config.yaml
train_examples: 26041
spec_augment: false
norm: "rmsnorm"
mlp_ratio: 2.67
steps: 15200
Rows from block 10 of a small sound classifier, named by matrix and row number. Rows with one number belong to one neuron. Each number is 50 + 12 x the weight over its row's rms, rounded and kept within 0 to 99. All counts start at 0.
Before each neuron's rows are labels from the 100 clips, of 14848, where the neuron reaches its largest size: "responds to" is what is common among them. Only what is clearly more common there than usual is listed. The data: acted Russian speech (Dusha).
# gate: MLP gate (model.blocks.10.mlp.gate.weight, 416x160), inputs 80-159
# fc1: MLP up (model.blocks.10.mlp.fc1.weight, 416x160), inputs 80-159
# fc2: MLP down (model.blocks.10.mlp.fc2.weight, 160x416, transposed), outputs 80-159

responds to: emotion: angry
gate.277:42 24 39 58 44 53 83 64 71 46 61 42 46 65 46 69 40 48 73 44 46 66 50 40 45 51 58 43 25 42 53 26 55 74 56 41 37 57 29 67 64 61 48 45 54 55 59 67 63 56 54 55 47 79 32 51 37 37 52 43 48 47 39 82 38 32 40 63 51 44 36 53 47 42 59 51 18 63 47 50
fc1.277:44 43 55 39 49 65 72 65 45 42 61 47 44 41 25 60 29 56 63 57 52 71 48 29 44 53 54 48 20 58 58 39 49 64 66 43 46 59 45 57 62 49 67 51 64 34 63 58 33 62 44 33 40 58 54 52 58 55 62 37 45 77 63 59 35 41 42 50 52 54 64 44 45 53 62 41 41 71 81 53
fc2.277:39 45 77 51 53 37 69 54 44 56 71 50 53 58 55 41 68 53 49 40 57 54 15 47 65 45 48 51 37 41 49 43 40 56 57 54 48 57 48 68 60 59 39 46 46 43 63 60 51 60 20 62 53 39 49 37 65 43 54 60 42 63 44 49 49 44 54 54 60 69 61 42 49 57 36 53 63 30 31 54

responds to: emotion: sad
gate.312:50 77 13 37 46 58 49 58 57 58 56 61 53 56 55 57 70 77 55 33 46 48 35 46 39 54 49 73 42 40 50 28 45 53 34 35 45 51 42 50 42 18 46 57 39 28 55 62 37 08 50 49 58 40 51 51 62 30 45 26 64 49 54 58 63 46 45 61 46 40 49 56 52 50 41 46 45 36 68 40
fc1.312:49 53 62 43 33 35 62 66 28 48 50 58 60 41 79 62 41 31 38 64 70 65 49 59 63 41 40 38 51 45 59 50 36 56 56 60 33 52 39 54 60 43 55 59 38 48 35 41 53 59 61 43 60 42 43 66 48 66 44 80 47 36 43 62 24 67 61 42 46 52 43 23 49 51 57 35 54 65 34 62
fc2.312:48 68 77 59 46 52 57 60 34 50 54 55 63 47 67 58 62 53 44 75 51 74 43 58 77 39 60 49 52 32 54 37 42 69 59 47 27 51 38 69 64 34 50 59 47 50 54 55 68 65 57 49 37 57 42 57 52 76 44 59 66 49 57 63 38 68 41 36 50 48 48 38 44 40 44 43 58 67 50 69

responds to: emotion: angry
gate.206:54 58 48 71 45 38 58 57 61 38 46 52 52 71 48 49 39 50 67 40 57 41 35 56 46 64 45 68 47 51 72 49 45 59 62 69 67 63 55 46 56 43 39 43 58 66 47 49 47 51 29 45 48 54 45 60 62 46 50 43 66 44 46 35 54 43 66 32 48 55 39 51 39 56 38 44 69 49 42 37
fc1.206:51 49 38 35 49 61 50 32 41 46 57 30 38 44 41 43 52 39 45 45 37 48 45 61 35 50 62 64 37 47 49 53 47 50 48 53 44 60 35 38 45 47 65 33 50 43 48 36 60 44 67 62 48 53 51 41 70 41 37 39 48 57 40 30 47 49 16 70 63 54 65 29 60 63 32 47 38 33 55 65
fc2.206:40 48 61 73 68 57 46 55 52 41 55 40 30 56 51 52 67 36 62 61 57 43 66 14 42 40 52 46 41 36 55 41 77 57 67 63 41 53 75 35 53 52 27 54 40 65 45 46 57 47 43 34 62 44 54 60 60 79 49 35 29 39 53 39 39 38 40 49 66 27 49 35 40 63 41 46 54 66 53 60

responds to: emotion: angry
gate.243:42 52 36 39 48 36 39 65 61 69 62 37 52 65 43 55 44 30 50 59 63 62 36 42 65 62 51 29 46 52 56 67 63 72 59 47 42 40 45 49 57 58 33 43 30 46 54 53 60 21 22 74 58 52 44 59 58 50 45 40 51 43 37 51 44 40 56 33 53 41 66 42 51 87 52 38 44 55 62 62
fc1.243:47 57 40 43 41 50 51 36 45 47 64 84 52 36 44 57 42 60 52 33 60 40 58 58 34 41 52 63 57 66 55 42 64 48 47 65 47 45 60 60 32 28 31 60 58 61 29 55 46 52 70 40 44 47 48 61 41 69 52 51 74 40 54 49 57 50 63 53 36 62 42 47 49 08 43 55 49 61 31 28
fc2.243:38 66 50 67 33 54 47 44 65 32 61 36 45 45 42 40 60 71 67 52 45 52 53 55 50 49 54 62 63 50 31 48 75 63 62 49 19 61 36 48 51 58 48 51 49 63 53 63 45 62 34 42 49 44 56 60 38 32 55 53 39 50 54 46 36 24 40 54 59 43 49 59 49 39 40 76 46 32 51 39

responds to: emotion: angry
gate.327:46 81 50 37 75 57 49 64 39 27 66 50 40 60 53 50 27 26 71 78 40 49 54 32 52 41 48 48 51 58 43 49 41 54 50 62 42 53 59 40 71 56 46 58 51 50 57 55 38 54 37 54 49 50 40 44 50 67 63 54 52 57 59 57 38 66 49 48 32 70 57 56 44 71 63 65 52 45 48 27
fc1.327:41 36 73 68 45 26 48 53 77 44 52 59 49 40 39 32 45 73 35 18 49 56 53 62 51 63 38 46 58 51 29 48 37 37 58 26 32 67 67 46 37 40 38 49 56 59 44 52 26 54 59 55 67 63 65 41 53 47 38 63 43 39 29 56 34 48 55 46 55 42 39 38 61 58 26 43 67 55 47 53
fc2.327:50 20 34 48 61 42 65 51 50 61 73 35 36 56 66 55 36 85 49 50 74 34 51 60 45 53 56 56 55 63 60 36 43 36 64 39 54 69 71 32 62 48 43 49 47 64 42 56 41 51 24 42 43 35 72 56 40 75 48 46 67 53 63 61 51 52 56 54 34 66 51 41 48 58 59 78 39 61 37 40

responds to: emotion: sad
gate.120:44 50 35 67 64 40 37 62 36 41 50 57 56 57 70 56 58 37 49 25 67 28 59 46 31 47 49 63 54 51 34 57 46 61 67 39 37 43 50 45 34 65 48 38 68 66 55 29 45 59 37 38 55 36 55 52 20 17 41 30 46 60 43 70 46 45 56 67 31 68 48 59 33 47 72 60 49 43 58 49
fc1.120:58 64 41 42 80 56 51 44 33 66 71 54 51 39 45 48 43 52 34 44 63 31 40 38 41 41 62 47 58 36 33 51 51 45 51 58 56 41 48 55 36 65 54 40 61 58 55 38 60 41 54 64 17 59 48 39 32 39 37 34 64 58 55 62 41 45 53 35 33 60 33 40 46 46 66 55 70 44 57 59
fc2.120:51 49 60 52 55 48 67 70 63 36 26 47 73 60 19 42 51 33 64 40 44 33 61 49 34 43 43 46 37 42 38 37 47 55 34 54 44 38 73 38 60 68 66 42 63 64 56 42 51 37 39 42 37 38 74 45 33 36 29 54 45 60 41 53 48 53 46 60 40 48 38 55 47 28 45 46 65 45 60 54

responds to: emotion: neutral
gate.290:37 56 51 71 58 38 44 81 57 40 66 59 45 36 58 40 38 56 50 32 59 46 56 42 43 71 52 49 43 19 43 44 62 53 36 47 59 66 34 42 55 45 72 67 46 38 51 59 56 54 38 46 56 62 42 57 50 55 47 52 38 58 31 31 54 47 31 49 27 43 49 69 73 65 66 54 37 39 58 42
fc1.290:68 46 46 31 48 59 64 37 44 63 45 38 63 61 45 78 51 38 49 71 57 45 47 69 36 29 44 49 48 81 68 46 40 47 58 58 27 33 68 54 54 56 32 44 57 59 49 49 41 60 67 60 59 52 51 55 59 30 25 48 60 54 53 55 54 49 73 35 68 60 57 40 39 36 47 38 55 54 50 60
fc2.290:70 57 52 58 38 47 32 47 44 63 37 53 57 61 36 54 66 37 47 44 33 36 42 58 45 43 42 54 43 45 47 53 39 50 53 54 31 36 29 40 60 37 36 37 43 48 80 62 50 70 45 55 59 51 54 59 51 37 31 55 82 46 50 50 50 27 58 38 47 51 61 55 30 45 40 49 56 49 45 74

responds to: emotion: angry
gate.155:55 77 60 57 54 73 64 17 37 69 65 27 45 42 62 43 45 44 42 54 72 25 31 33 69 49 41 39 38 43 70 46 53 47 44 49 51 33 45 42 48 45 49 71 55 26 61 49 49 41 64 48 59 57 34 56 63 40 38 44 48 37 67 37 58 52 40 48 63 44 40 63 61 67 32 39 48 65 38 55
fc1.155:48 65 40 40 42 61 47 57 71 44 31 68 66 42 54 60 53 64 45 50 54 50 45 18 68 43 40 46 40 35 71 60 26 64 40 48 41 55 35 39 62 54 57 38 58 60 33 43 49 55 43 50 51 63 56 60 65 54 42 25 35 53 64 63 44 61 55 35 54 39 33 64 45 52 33 58 42 67 71 46
fc2.155:60 61 76 20 44 50 47 60 73 46 30 63 68 48 31 49 60 62 45 59 51 57 29 12 48 38 30 73 33 41 45 70 55 35 46 41 36 74 38 57 61 59 44 53 24 62 31 42 60 45 52 47 42 64 65 62 62 62 68 47 48 56 69 54 68 51 46 51 56 59 52 56 52 67 34 53 42 54 58 26

responds to: emotion: angry
gate.214:50 44 60 54 39 54 56 43 51 36 47 48 56 52 35 33 41 36 79 60 51 64 57 48 52 60 43 23 50 48 56 63 43 57 54 46 25 37 47 55 76 56 36 44 43 35 33 41 53 50 61 63 46 66 53 33 23 40 32 42 46 37 82 69 59 46 63 50 31 47 49 34 52 61 50 38 43 55 55 55
fc1.214:51 46 59 48 44 30 67 44 60 65 39 50 76 42 52 46 47 42 65 26 44 69 59 40 47 57 42 62 44 47 37 50 30 49 53 42 53 65 41 47 55 46 64 64 59 42 50 42 35 47 39 54 25 63 53 71 80 49 35 35 52 52 46 73 52 30 41 58 35 39 36 53 34 50 46 38 53 54 43 49
fc2.214:66 51 59 45 39 05 57 46 48 56 68 57 47 56 74 49 45 47 60 58 73 56 41 32 51 67 51 52 50 36 55 38 50 37 51 41 54 48 25 38 57 73 50 59 41 37 44 51 40 49 63 59 50 61 56 52 54 48 51 53 50 47 40 66 69 39 45 49 37 50 56 43 40 55 37 39 64 46 61 30

responds to: emotion: neutral
gate.225:27 53 34 38 72 47 57 52 49 36 78 36 56 34 79 59 38 49 48 37 60 57 37 38 48 52 45 60 46 47 48 46 54 55 58 42 47 44 70 50 62 10 36 48 50 64 56 53 42 73 51 57 34 36 65 36 54 52 52 44 37 40 62 47 67 67 53 48 55 65 72 66 46 61 53 33 47 42 64 34
fc1.225:49 43 60 53 69 62 62 55 29 39 48 33 60 36 47 56 39 51 51 53 42 52 43 24 60 44 63 58 48 61 67 62 57 56 62 66 59 75 44 70 44 80 47 27 58 46 57 34 58 55 59 53 60 50 65 53 43 47 50 52 83 62 62 53 42 16 49 49 52 45 49 46 37 45 50 44 47 63 46 39
fc2.225:57 41 63 50 53 67 73 55 29 26 38 23 72 44 49 34 37 32 53 65 52 58 46 54 55 42 60 55 48 37 64 48 54 64 56 63 43 65 41 50 51 54 49 37 59 47 45 57 81 40 59 50 78 72 44 61 30 40 59 49 61 58 56 38 52 24 53 36 78 53 56 52 33 45 41 31 40 53 36 39

responds to: emotion: neutral
gate.15:34 22 54 60 25 39 80 50 38 61 55 37 54 60 39 45 35 44 41 45 40 55 68 43 38 47 61 57 56 51 56 33 75 25 48 41 51 50 32 47 59 41 46 55 57 37 38 34 42 28 42 50 43 66 26 29 43 63 47 57 36 30 33 47 41 57 40 36 36 48 46 36 32 55 60 52 49 56 48 33
fc1.15:50 38 50 36 52 25 40 41 37 59 54 48 45 67 69 56 48 51 53 58 70 60 26 48 57 56 66 56 44 65 49 40 64 21 49 31 52 56 49 72 73 48 28 45 66 32 43 37 41 56 31 33 50 48 54 47 28 76 68 48 40 48 65 55 58 58 55 40 51 64 58 39 50 69 39 57 45 66 69 56
fc2.15:68 32 61 62 52 58 32 39 47 55 63 36 56 63 58 54 48 86 53 26 53 61 41 60 44 55 65 35 37 66 53 58 62 54 52 57 69 63 71 52 62 57 47 35 47 44 41 49 48 53 34 54 60 43 38 52 80 39 52 41 65 56 55 52 58 55 62 43 64 67 70 67 37 57 64 49 36 64 52 75

responds to: emotion: angry
gate.294:64 14 49 61 73 51 51 47 32 34 66 43 52 39 67 57 49 30 27 56 58 44 71 39 48 43 66 63 65 51 47 62 49 42 44 40 32 69 59 72 49 49 58 38 32 50 48 58 36 61 55 48 42 63 50 50 58 66 49 40 56 46 47 46 53 31 58 41 40 36 47 39 51 53 61 40 52 55 38 37
fc1.294:62 24 44 53 58 58 62 40 32 46 60 55 57 52 61 57 57 29 31 47 62 27 66 49 49 49 45 73 44 33 44 68 43 41 42 57 52 56 62 71 47 48 64 42 57 35 36 59 52 59 50 42 48 65 45 40 60 61 34 45 64 45 63 39 63 37 49 56 29 50 66 47 61 62 61 34 47 50 43 24
fc2.294:59 64 47 47 50 37 65 61 56 54 51 59 56 47 26 54 36 38 61 71 34 47 50 31 27 64 48 46 57 37 65 53 41 40 46 52 43 52 54 44 53 59 30 47 40 46 36 53 50 74 51 45 44 58 52 58 67 57 55 53 51 41 57 52 56 37 45 45 57 44 51 30 64 39 65 34 21 35 43 42

responds to: emotion: sad
gate.98:64 58 40 39 48 44 47 35 50 63 04 51 55 41 36 26 68 23 46 40 41 47 40 68 57 60 34 55 77 49 39 52 52 34 57 40 38 55 40 42 65 54 43 49 65 40 37 58 43 57 34 34 20 28 41 42 51 48 31 53 49 65 59 55 57 56 45 53 53 75 47 29 68 53 35 47 46 51 55 51
fc1.98:43 45 45 43 48 43 53 55 37 67 43 43 48 24 55 41 39 76 75 41 53 44 57 48 38 41 43 48 55 47 43 37 47 43 64 61 53 55 55 69 48 56 41 42 75 62 55 49 54 42 63 36 53 60 78 42 60 50 45 49 53 30 54 71 65 47 29 69 55 50 74 48 50 50 52 66 60 47 53 62
fc2.98:36 38 57 39 54 35 38 48 42 55 42 49 43 30 43 35 45 47 66 28 75 51 33 37 61 48 39 39 59 50 37 54 62 61 70 74 59 34 27 58 39 58 31 38 73 47 51 51 49 40 56 38 73 60 74 61 45 42 46 30 56 30 45 64 76 47 32 56 51 58 72 55 53 49 45 49 45 61 51 58

responds to: emotion: sad
gate.6:68 47 58 46 73 48 40 41 47 33 60 58 50 24 71 29 75 51 36 56 35 71 54 47 55 54 21 26 36 42 47 50 48 46 49 54 45 73 58 49 50 42 48 53 44 28 52 32 39 45 63 54 50 53 43 52 50 79 58 76 41 39 39 53 71 66 45 40 38 53 48 42 40 60 49 51 56 50 58 50
fc1.6:31 54 44 39 40 41 24 53 59 68 45 49 50 60 51 72 38 37 63 36 66 40 50 61 63 54 58 68 57 43 49 58 62 46 63 53 57 45 46 26 51 53 67 55 37 55 28 51 62 59 53 59 46 38 39 63 47 35 36 35 52 50 57 48 31 37 69 56 50 41 63 57 45 37 50 40 41 41 61 49
fc2.6:70 38 45 32 68 66 52 61 44 55 62 44 39 48 74 36 48 45 35 48 32 58 63 79 54 49 42 59 20 36 47 51 21 55 52 72 49 49 36 48 41 61 68 52 43 26 53 32 48 46 58 50 44 41 65 68 58 38 43 56 39 29 62 42 58 52 38 38 64 28 52 27 55 53 46 45 52 57 46 43

responds to: emotion: positive
gate.407:66 48 42 51 55 35 53 28 49 59 23 37 61 60 33 59 59 45 59 55 43 48 35 62 59 64 44 42 39 44 56 63 44 37 57 54 44 46 38 39 42 64 48 42 41 50 36 65 59 23 56 35 31 36 67 36 37 40 68 45 42 43 49 45 34 47 39 70 30 37 35 36 60 47 54 72 40 47 42 58
fc1.407:56 51 47 48 54 37 63 40 64 48 51 59 54 53 63 59 54 42 37 40 49 60 45 40 45 62 51 42 46 69 63 38 64 51 59 49 42 43 43 70 32 34 48 27 60 56 69 66 57 71 51 37 64 51 38 51 43 36 64 48 56 22 60 26 61 52 57 53 73 64 53 46 59 59 48 46 62 55 79 53
fc2.407:46 26 48 50 39 53 55 51 55 41 71 54 48 49 53 66 45 71 48 61 32 75 35 56 45 50 54 43 41 68 59 69 44 50 44 50 52 59 38 63 47 46 54 35 43 53 53 78 40 77 46 57 40 48 61 36 53 63 55 42 44 47 50 41 50 72 40 45 65 59 28 28 43 56 49 59 76 57 87 40

responds to: emotion: angry
gate.293:44 31 30 41 32 34 49 38 68 46 55 42 58 42 58 64 37 41 51 40 30 63 44 60 49 45 48 51 47 55 41 55 56 45 63 41 47 57 43 43 55 60 62 46 44 48 49 53 52 48 35 42 45 66 52 74 64 44 36 38 61 36 50 46 43 75 53 69 53 52 34 76 48 65 22 48 65 42 60 48
fc1.293:49 44 47 48 36 37 45 38 35 46 44 50 54 37 52 50 35 55 46 70 51 62 53 79 31 49 66 77 55 34 32 62 56 45 39 40 41 55 55 26 66 34 56 63 75 51 60 47 55 55 63 47 46 76 62 54 62 40 52 38 57 54 61 21 55 64 46 60 31 39 38 65 43 51 35 29 51 63 50 41
fc2.293:46 65 53 59 61 50 48 60 42 50 39 65 46 51 65 26 57 49 55 55 38 70 48 62 22 31 57 45 37 53 53 41 50 65 63 40 53 61 44 67 44 36 51 45 33 47 29 73 34 57 49 45 40 31 49 52 61 55 39 39 54 40 52 51 69 53 63 46 38 52 34 42 37 50 45 42 44 48 48 46

responds to: emotion: angry
gate.316:53 50 29 42 64 56 65 48 38 49 49 51 43 35 55 48 65 57 54 56 34 45 40 40 44 75 63 54 68 57 49 62 52 73 34 43 43 36 47 55 50 43 54 50 56 46 26 42 54 42 50 59 42 41 37 48 39 40 49 33 43 54 53 34 46 48 50 20 52 51 56 53 47 54 47 37 26 55 26 51
fc1.316:69 42 43 68 50 50 54 54 34 45 63 62 47 43 44 50 49 69 46 45 54 32 26 56 55 58 51 63 43 39 24 43 57 46 50 61 40 41 35 56 68 44 66 53 52 70 61 51 29 45 56 56 45 67 40 31 42 55 57 47 25 50 38 41 71 41 56 71 55 62 49 68 57 47 44 57 50 76 37 27
fc2.316:54 40 57 66 57 51 58 59 42 44 31 46 45 35 45 39 34 69 53 42 59 43 36 27 20 67 43 57 44 39 54 40 45 40 54 16 46 34 35 34 46 74 41 66 52 71 52 40 41 60 56 36 65 52 61 51 62 45 32 53 49 78 53 51 61 52 41 35 45 43 54 52 72 46 36 61 28 48 34 58

responds to: emotion: sad
gate.193:50 64 60 59 55 40 40 50 20 48 33 35 42 62 56 52 38 49 51 36 73 39 51 21 34 44 45 52 44 37 63 47 44 48 52 46 53 65 53 41 62 51 62 39 52 45 52 20 38 51 42 48 42 48 60 56 26 30 28 37 56 44 56 75 58 38 68 26 46 53 41 50 44 67 44 56 66 64 58 59
fc1.193:58 42 48 44 68 34 62 44 58 39 48 35 41 58 32 57 44 47 48 63 33 73 59 54 63 38 42 22 43 57 54 36 22 60 29 51 42 54 48 60 49 33 47 48 58 51 42 54 63 59 54 67 53 31 57 57 55 62 50 58 04 55 70 46 50 64 58 60 41 35 70 53 59 42 55 48 62 27 60 57
fc2.193:46 47 48 38 39 45 59 49 29 55 41 63 33 59 58 62 54 80 52 52 55 45 49 37 42 61 42 59 42 53 40 46 37 62 49 58 55 28 59 53 68 56 30 65 56 65 35 50 43 68 37 52 47 50 47 69 66 66 54 52 47 55 34 51 40 45 63 31 62 33 54 43 33 41 19 59 62 57 55 50

responds to: emotion: sad
gate.0:48 64 40 41 55 34 59 63 39 51 63 68 57 52 48 50 47 47 34 18 44 47 57 42 62 70 37 61 44 52 31 64 45 29 94 56 57 31 55 45 39 40 47 64 39 74 60 44 50 25 61 58 64 40 25 46 51 52 54 62 41 55 64 55 56 63 50 45 51 59 33 51 31 64 54 52 46 47 40 55
fc1.0:41 60 36 35 54 58 41 65 32 48 58 62 45 64 67 38 39 61 25 45 38 41 50 63 32 57 28 39 48 69 29 53 44 47 78 62 56 48 73 54 42 45 57 61 42 52 43 51 51 35 58 45 50 37 26 52 63 49 44 56 44 52 42 29 35 79 61 31 49 40 40 43 49 57 56 57 54 53 60 46
fc2.0:51 57 62 57 72 40 50 64 70 33 44 48 52 52 67 47 60 58 56 50 55 35 57 61 54 33 67 60 78 57 51 49 54 58 60 54 60 55 48 69 51 32 49 41 55 55 71 67 45 53 47 49 51 47 50 57 36 55 58 44 40 40 39 60 40 32 44 56 54 66 26 46 41 59 39 58 65 57 49 29

responds to: emotion: angry
gate.62:49 32 55 55 68 71 65 52 73 51 54 55 39 61 47 50 38 59 57 48 80 55 49 43 43 39 58 59 48 66 52 49 57 60 40 65 60 45 51 48 43 57 41 30 38 49 51 47 57 19 47 55 56 57 34 49 37 36 51 48 56 14 45 37 48 56 51 38 55 24 49 43 47 43 41 39 53 60 80 65
fc1.62:54 41 45 65 63 76 26 45 43 61 61 61 71 33 66 67 51 59 71 47 41 58 43 54 48 73 41 55 53 60 43 36 51 51 68 53 44 49 52 45 68 48 45 60 45 45 61 58 50 29 56 46 37 55 48 50 67 66 46 63 38 63 53 36 62 53 59 28 42 55 43 19 56 51 44 67 65 33 40 61
fc2.62:42 46 52 43 42 31 52 31 73 56 36 52 40 53 47 57 63 42 51 62 55 44 31 49 58 73 74 69 65 64 51 62 65 60 41 61 55 51 32 42 34 50 53 47 58 38 56 41 42 29 71 55 46 63 52 52 16 33 70 91 30 55 56 34 28 67 52 44 56 51 32 50 48 43 47 49 64 44 45 46

responds to: emotion: positive
gate.74:54 60 54 48 47 70 51 51 56 84 65 41 34 50 77 35 38 41 66 41 45 38 43 53 55 39 40 60 44 58 48 45 51 41 63 40 29 35 58 58 67 59 32 31 69 45 55 44 52 78 34 44 49 64 45 42 50 54 39 26 59 53 42 72 68 45 48 42 58 46 46 42 42 54 51 84 46 44 58 48
fc1.74:40 62 40 51 44 30 30 58 47 46 29 55 60 38 57 44 34 50 27 55 58 47 86 39 48 51 63 58 53 42 58 48 66 56 41 44 43 47 54 46 44 53 44 62 46 55 41 56 47 42 51 41 48 40 41 41 42 63 70 68 26 50 61 54 51 53 62 48 62 55 43 37 63 60 71 45 59 51 23 85
fc2.74:41 49 40 21 58 42 50 49 49 32 69 16 42 60 56 50 47 64 56 40 61 37 52 43 47 58 48 70 55 58 22 59 82 44 54 60 47 46 48 54 63 65 46 65 49 52 65 62 51 62 65 54 39 52 61 38 75 58 51 49 43 43 44 61 21 43 62 58 47 51 65 66 53 58 75 57 49 51 30 44

responds to: emotion: neutral
gate.281:49 65 64 43 51 59 85 66 39 40 39 33 46 48 55 50 66 53 59 40 60 41 42 36 51 61 52 43 52 48 61 48 54 38 36 50 49 66 59 58 50 32 67 43 50 56 23 57 62 65 50 66 73 64 35 53 59 65 41 42 59 45 67 34 32 41 24 51 44 44 52 66 57 64 44 53 50 52 45 42
fc1.281:32 53 39 67 39 36 55 59 38 63 64 38 56 43 63 61 62 53 63 52 54 50 37 49 36 45 42 60 48 40 53 35 45 58 46 56 65 46 41 53 58 36 65 40 39 65 38 51 60 53 47 82 58 55 19 29 65 36 53 37 51 34 61 18 41 49 28 64 60 49 31 44 61 71 58 49 27 71 28 35
fc2.281:40 44 38 51 46 32 56 54 38 48 57 41 49 46 54 37 56 77 62 56 65 45 39 63 42 64 54 50 70 37 77 48 43 61 76 52 32 35 81 53 36 42 35 54 44 42 37 55 52 29 52 41 46 43 36 58 42 31 55 43 74 55 39 47 41 43 59 63 35 35 68 35 46 29 56 28 38 65 65 40

responds to: emotion: neutral
gate.254:44 22 56 56 59 52 33 66 53 37 58 55 38 58 58 48 69 39 44 36 30 56 50 39 68 64 54 46 48 54 45 52 83 42 64 45 42 55 57 58 38 44 22 48 31 40 57 43 63 52 41 68 75 60 56 43 69 67 53 52 61 78 33 29 38 64 59 41 29 51 44 42 35 63 43 57 64 49 40 55
fc1.254:26 39 33 54 50 60 56 72 40 26 57 64 61 49 47 43 63 26 51 50 49 40 70 69 47 53 63 46 52 44 39 46 71 55 49 45 49 36 71 32 46 51 37 46 19 69 44 29 45 52 36 55 48 54 57 25 72 46 55 73 69 26 50 41 50 47 55 49 61 52 57 43 30 65 64 69 67 52 29 49
fc2.254:62 63 51 54 60 57 31 55 35 65 46 64 61 31 48 74 61 48 30 54 65 62 58 36 39 52 73 37 55 30 43 56 22 32 63 52 67 37 65 57 36 46 49 53 62 66 39 54 40 50 40 42 47 49 49 64 42 45 47 58 59 31 62 49 68 37 70 54 49 72 34 41 48 49 35 38 60 65 46 53

responds to: emotion: positive
gate.201:75 62 31 34 63 55 32 38 46 67 53 49 63 46 50 55 62 45 58 35 28 56 56 38 65 52 57 22 51 58 35 49 40 53 22 66 42 51 30 57 67 56 49 52 33 57 60 58 37 52 69 49 55 49 68 39 58 78 46 74 28 59 51 43 56 66 41 73 60 38 35 68 53 46 62 59 54 45 58 46
fc1.201:40 54 34 39 53 43 47 55 42 53 46 56 29 79 63 41 58 41 42 71 56 14 53 45 55 60 64 39 37 60 66 63 61 62 58 52 56 44 45 54 47 32 50 56 42 36 39 57 47 40 48 41 38 54 56 60 35 60 61 46 19 41 42 49 56 32 46 64 40 55 56 44 47 44 47 29 55 55 53 62
fc2.201:64 51 33 32 49 66 61 57 56 30 55 29 32 65 56 34 68 33 46 49 48 42 63 59 57 33 79 40 62 37 53 51 45 37 69 40 52 52 57 21 58 39 51 45 58 58 36 43 55 48 43 49 48 64 43 52 57 39 53 40 62 32 42 53 62 39 49 22 60 54 40 53 53 52 49 46 53 55 69 47

responds to: emotion: angry
gate.384:46 59 50 23 56 70 67 56 47 68 56 35 40 42 61 40 53 33 42 62 31 70 40 56 67 62 53 53 54 39 47 48 47 60 41 70 53 42 46 61 52 13 46 63 40 44 44 52 58 41 38 60 38 45 85 57 53 55 50 57 66 49 45 58 58 28 57 46 50 68 42 43 45 51 59 44 56 43 64 52
fc1.384:36 69 49 38 47 67 48 47 64 69 53 34 46 50 25 30 50 41 33 41 39 51 50 54 70 47 43 48 43 51 41 63 62 48 61 63 63 63 34 61 42 42 38 41 42 45 64 73 30 40 45 40 64 67 46 60 49 57 47 64 53 40 69 48 45 21 51 57 27 52 52 57 57 25 40 49 33 30 48 46
fc2.384:56 28 58 46 36 47 30 73 53 41 30 39 24 54 35 40 46 63 37 47 51 55 60 55 66 48 48 52 62 50 43 29 49 70 52 77 64 49 65 70 40 45 42 57 46 46 52 57 58 33 45 49 63 42 54 57 56 53 65 71 49 35 57 55 64 24 38 61 53 50 69 28 26 55 45 67 28 37 68 42

responds to: emotion: neutral
gate.12:49 67 52 32 23 28 55 57 35 44 54 50 59 33 50 36 34 37 38 52 30 55 33 27 44 32 39 40 48 42 61 42 53 45 61 62 50 53 65 60 54 24 17 43 68 48 39 56 71 51 38 36 39 72 82 56 49 47 44 76 53 36 36 37 53 44 43 28 49 44 33 43 67 40 39 49 38 64 58 58
fc1.12:30 51 59 49 56 34 52 60 50 61 49 35 34 47 59 56 36 41 36 49 60 52 45 54 66 44 44 45 67 40 55 47 52 43 63 42 32 37 51 65 61 39 16 56 54 49 45 57 68 38 36 44 56 66 45 49 41 42 48 75 50 52 44 56 46 54 56 46 25 67 46 54 56 55 47 54 43 51 58 50
fc2.12:32 38 57 64 43 56 67 71 34 46 47 44 49 44 59 60 48 32 33 48 48 54 61 45 48 30 38 44 59 49 54 56 53 37 57 48 34 42 58 82 37 62 20 39 53 41 46 55 57 35 40 36 61 68 59 40 59 55 52 74 61 49 45 61 56 42 43 47 28 53 49 59 44 41 57 89 56 52 74 43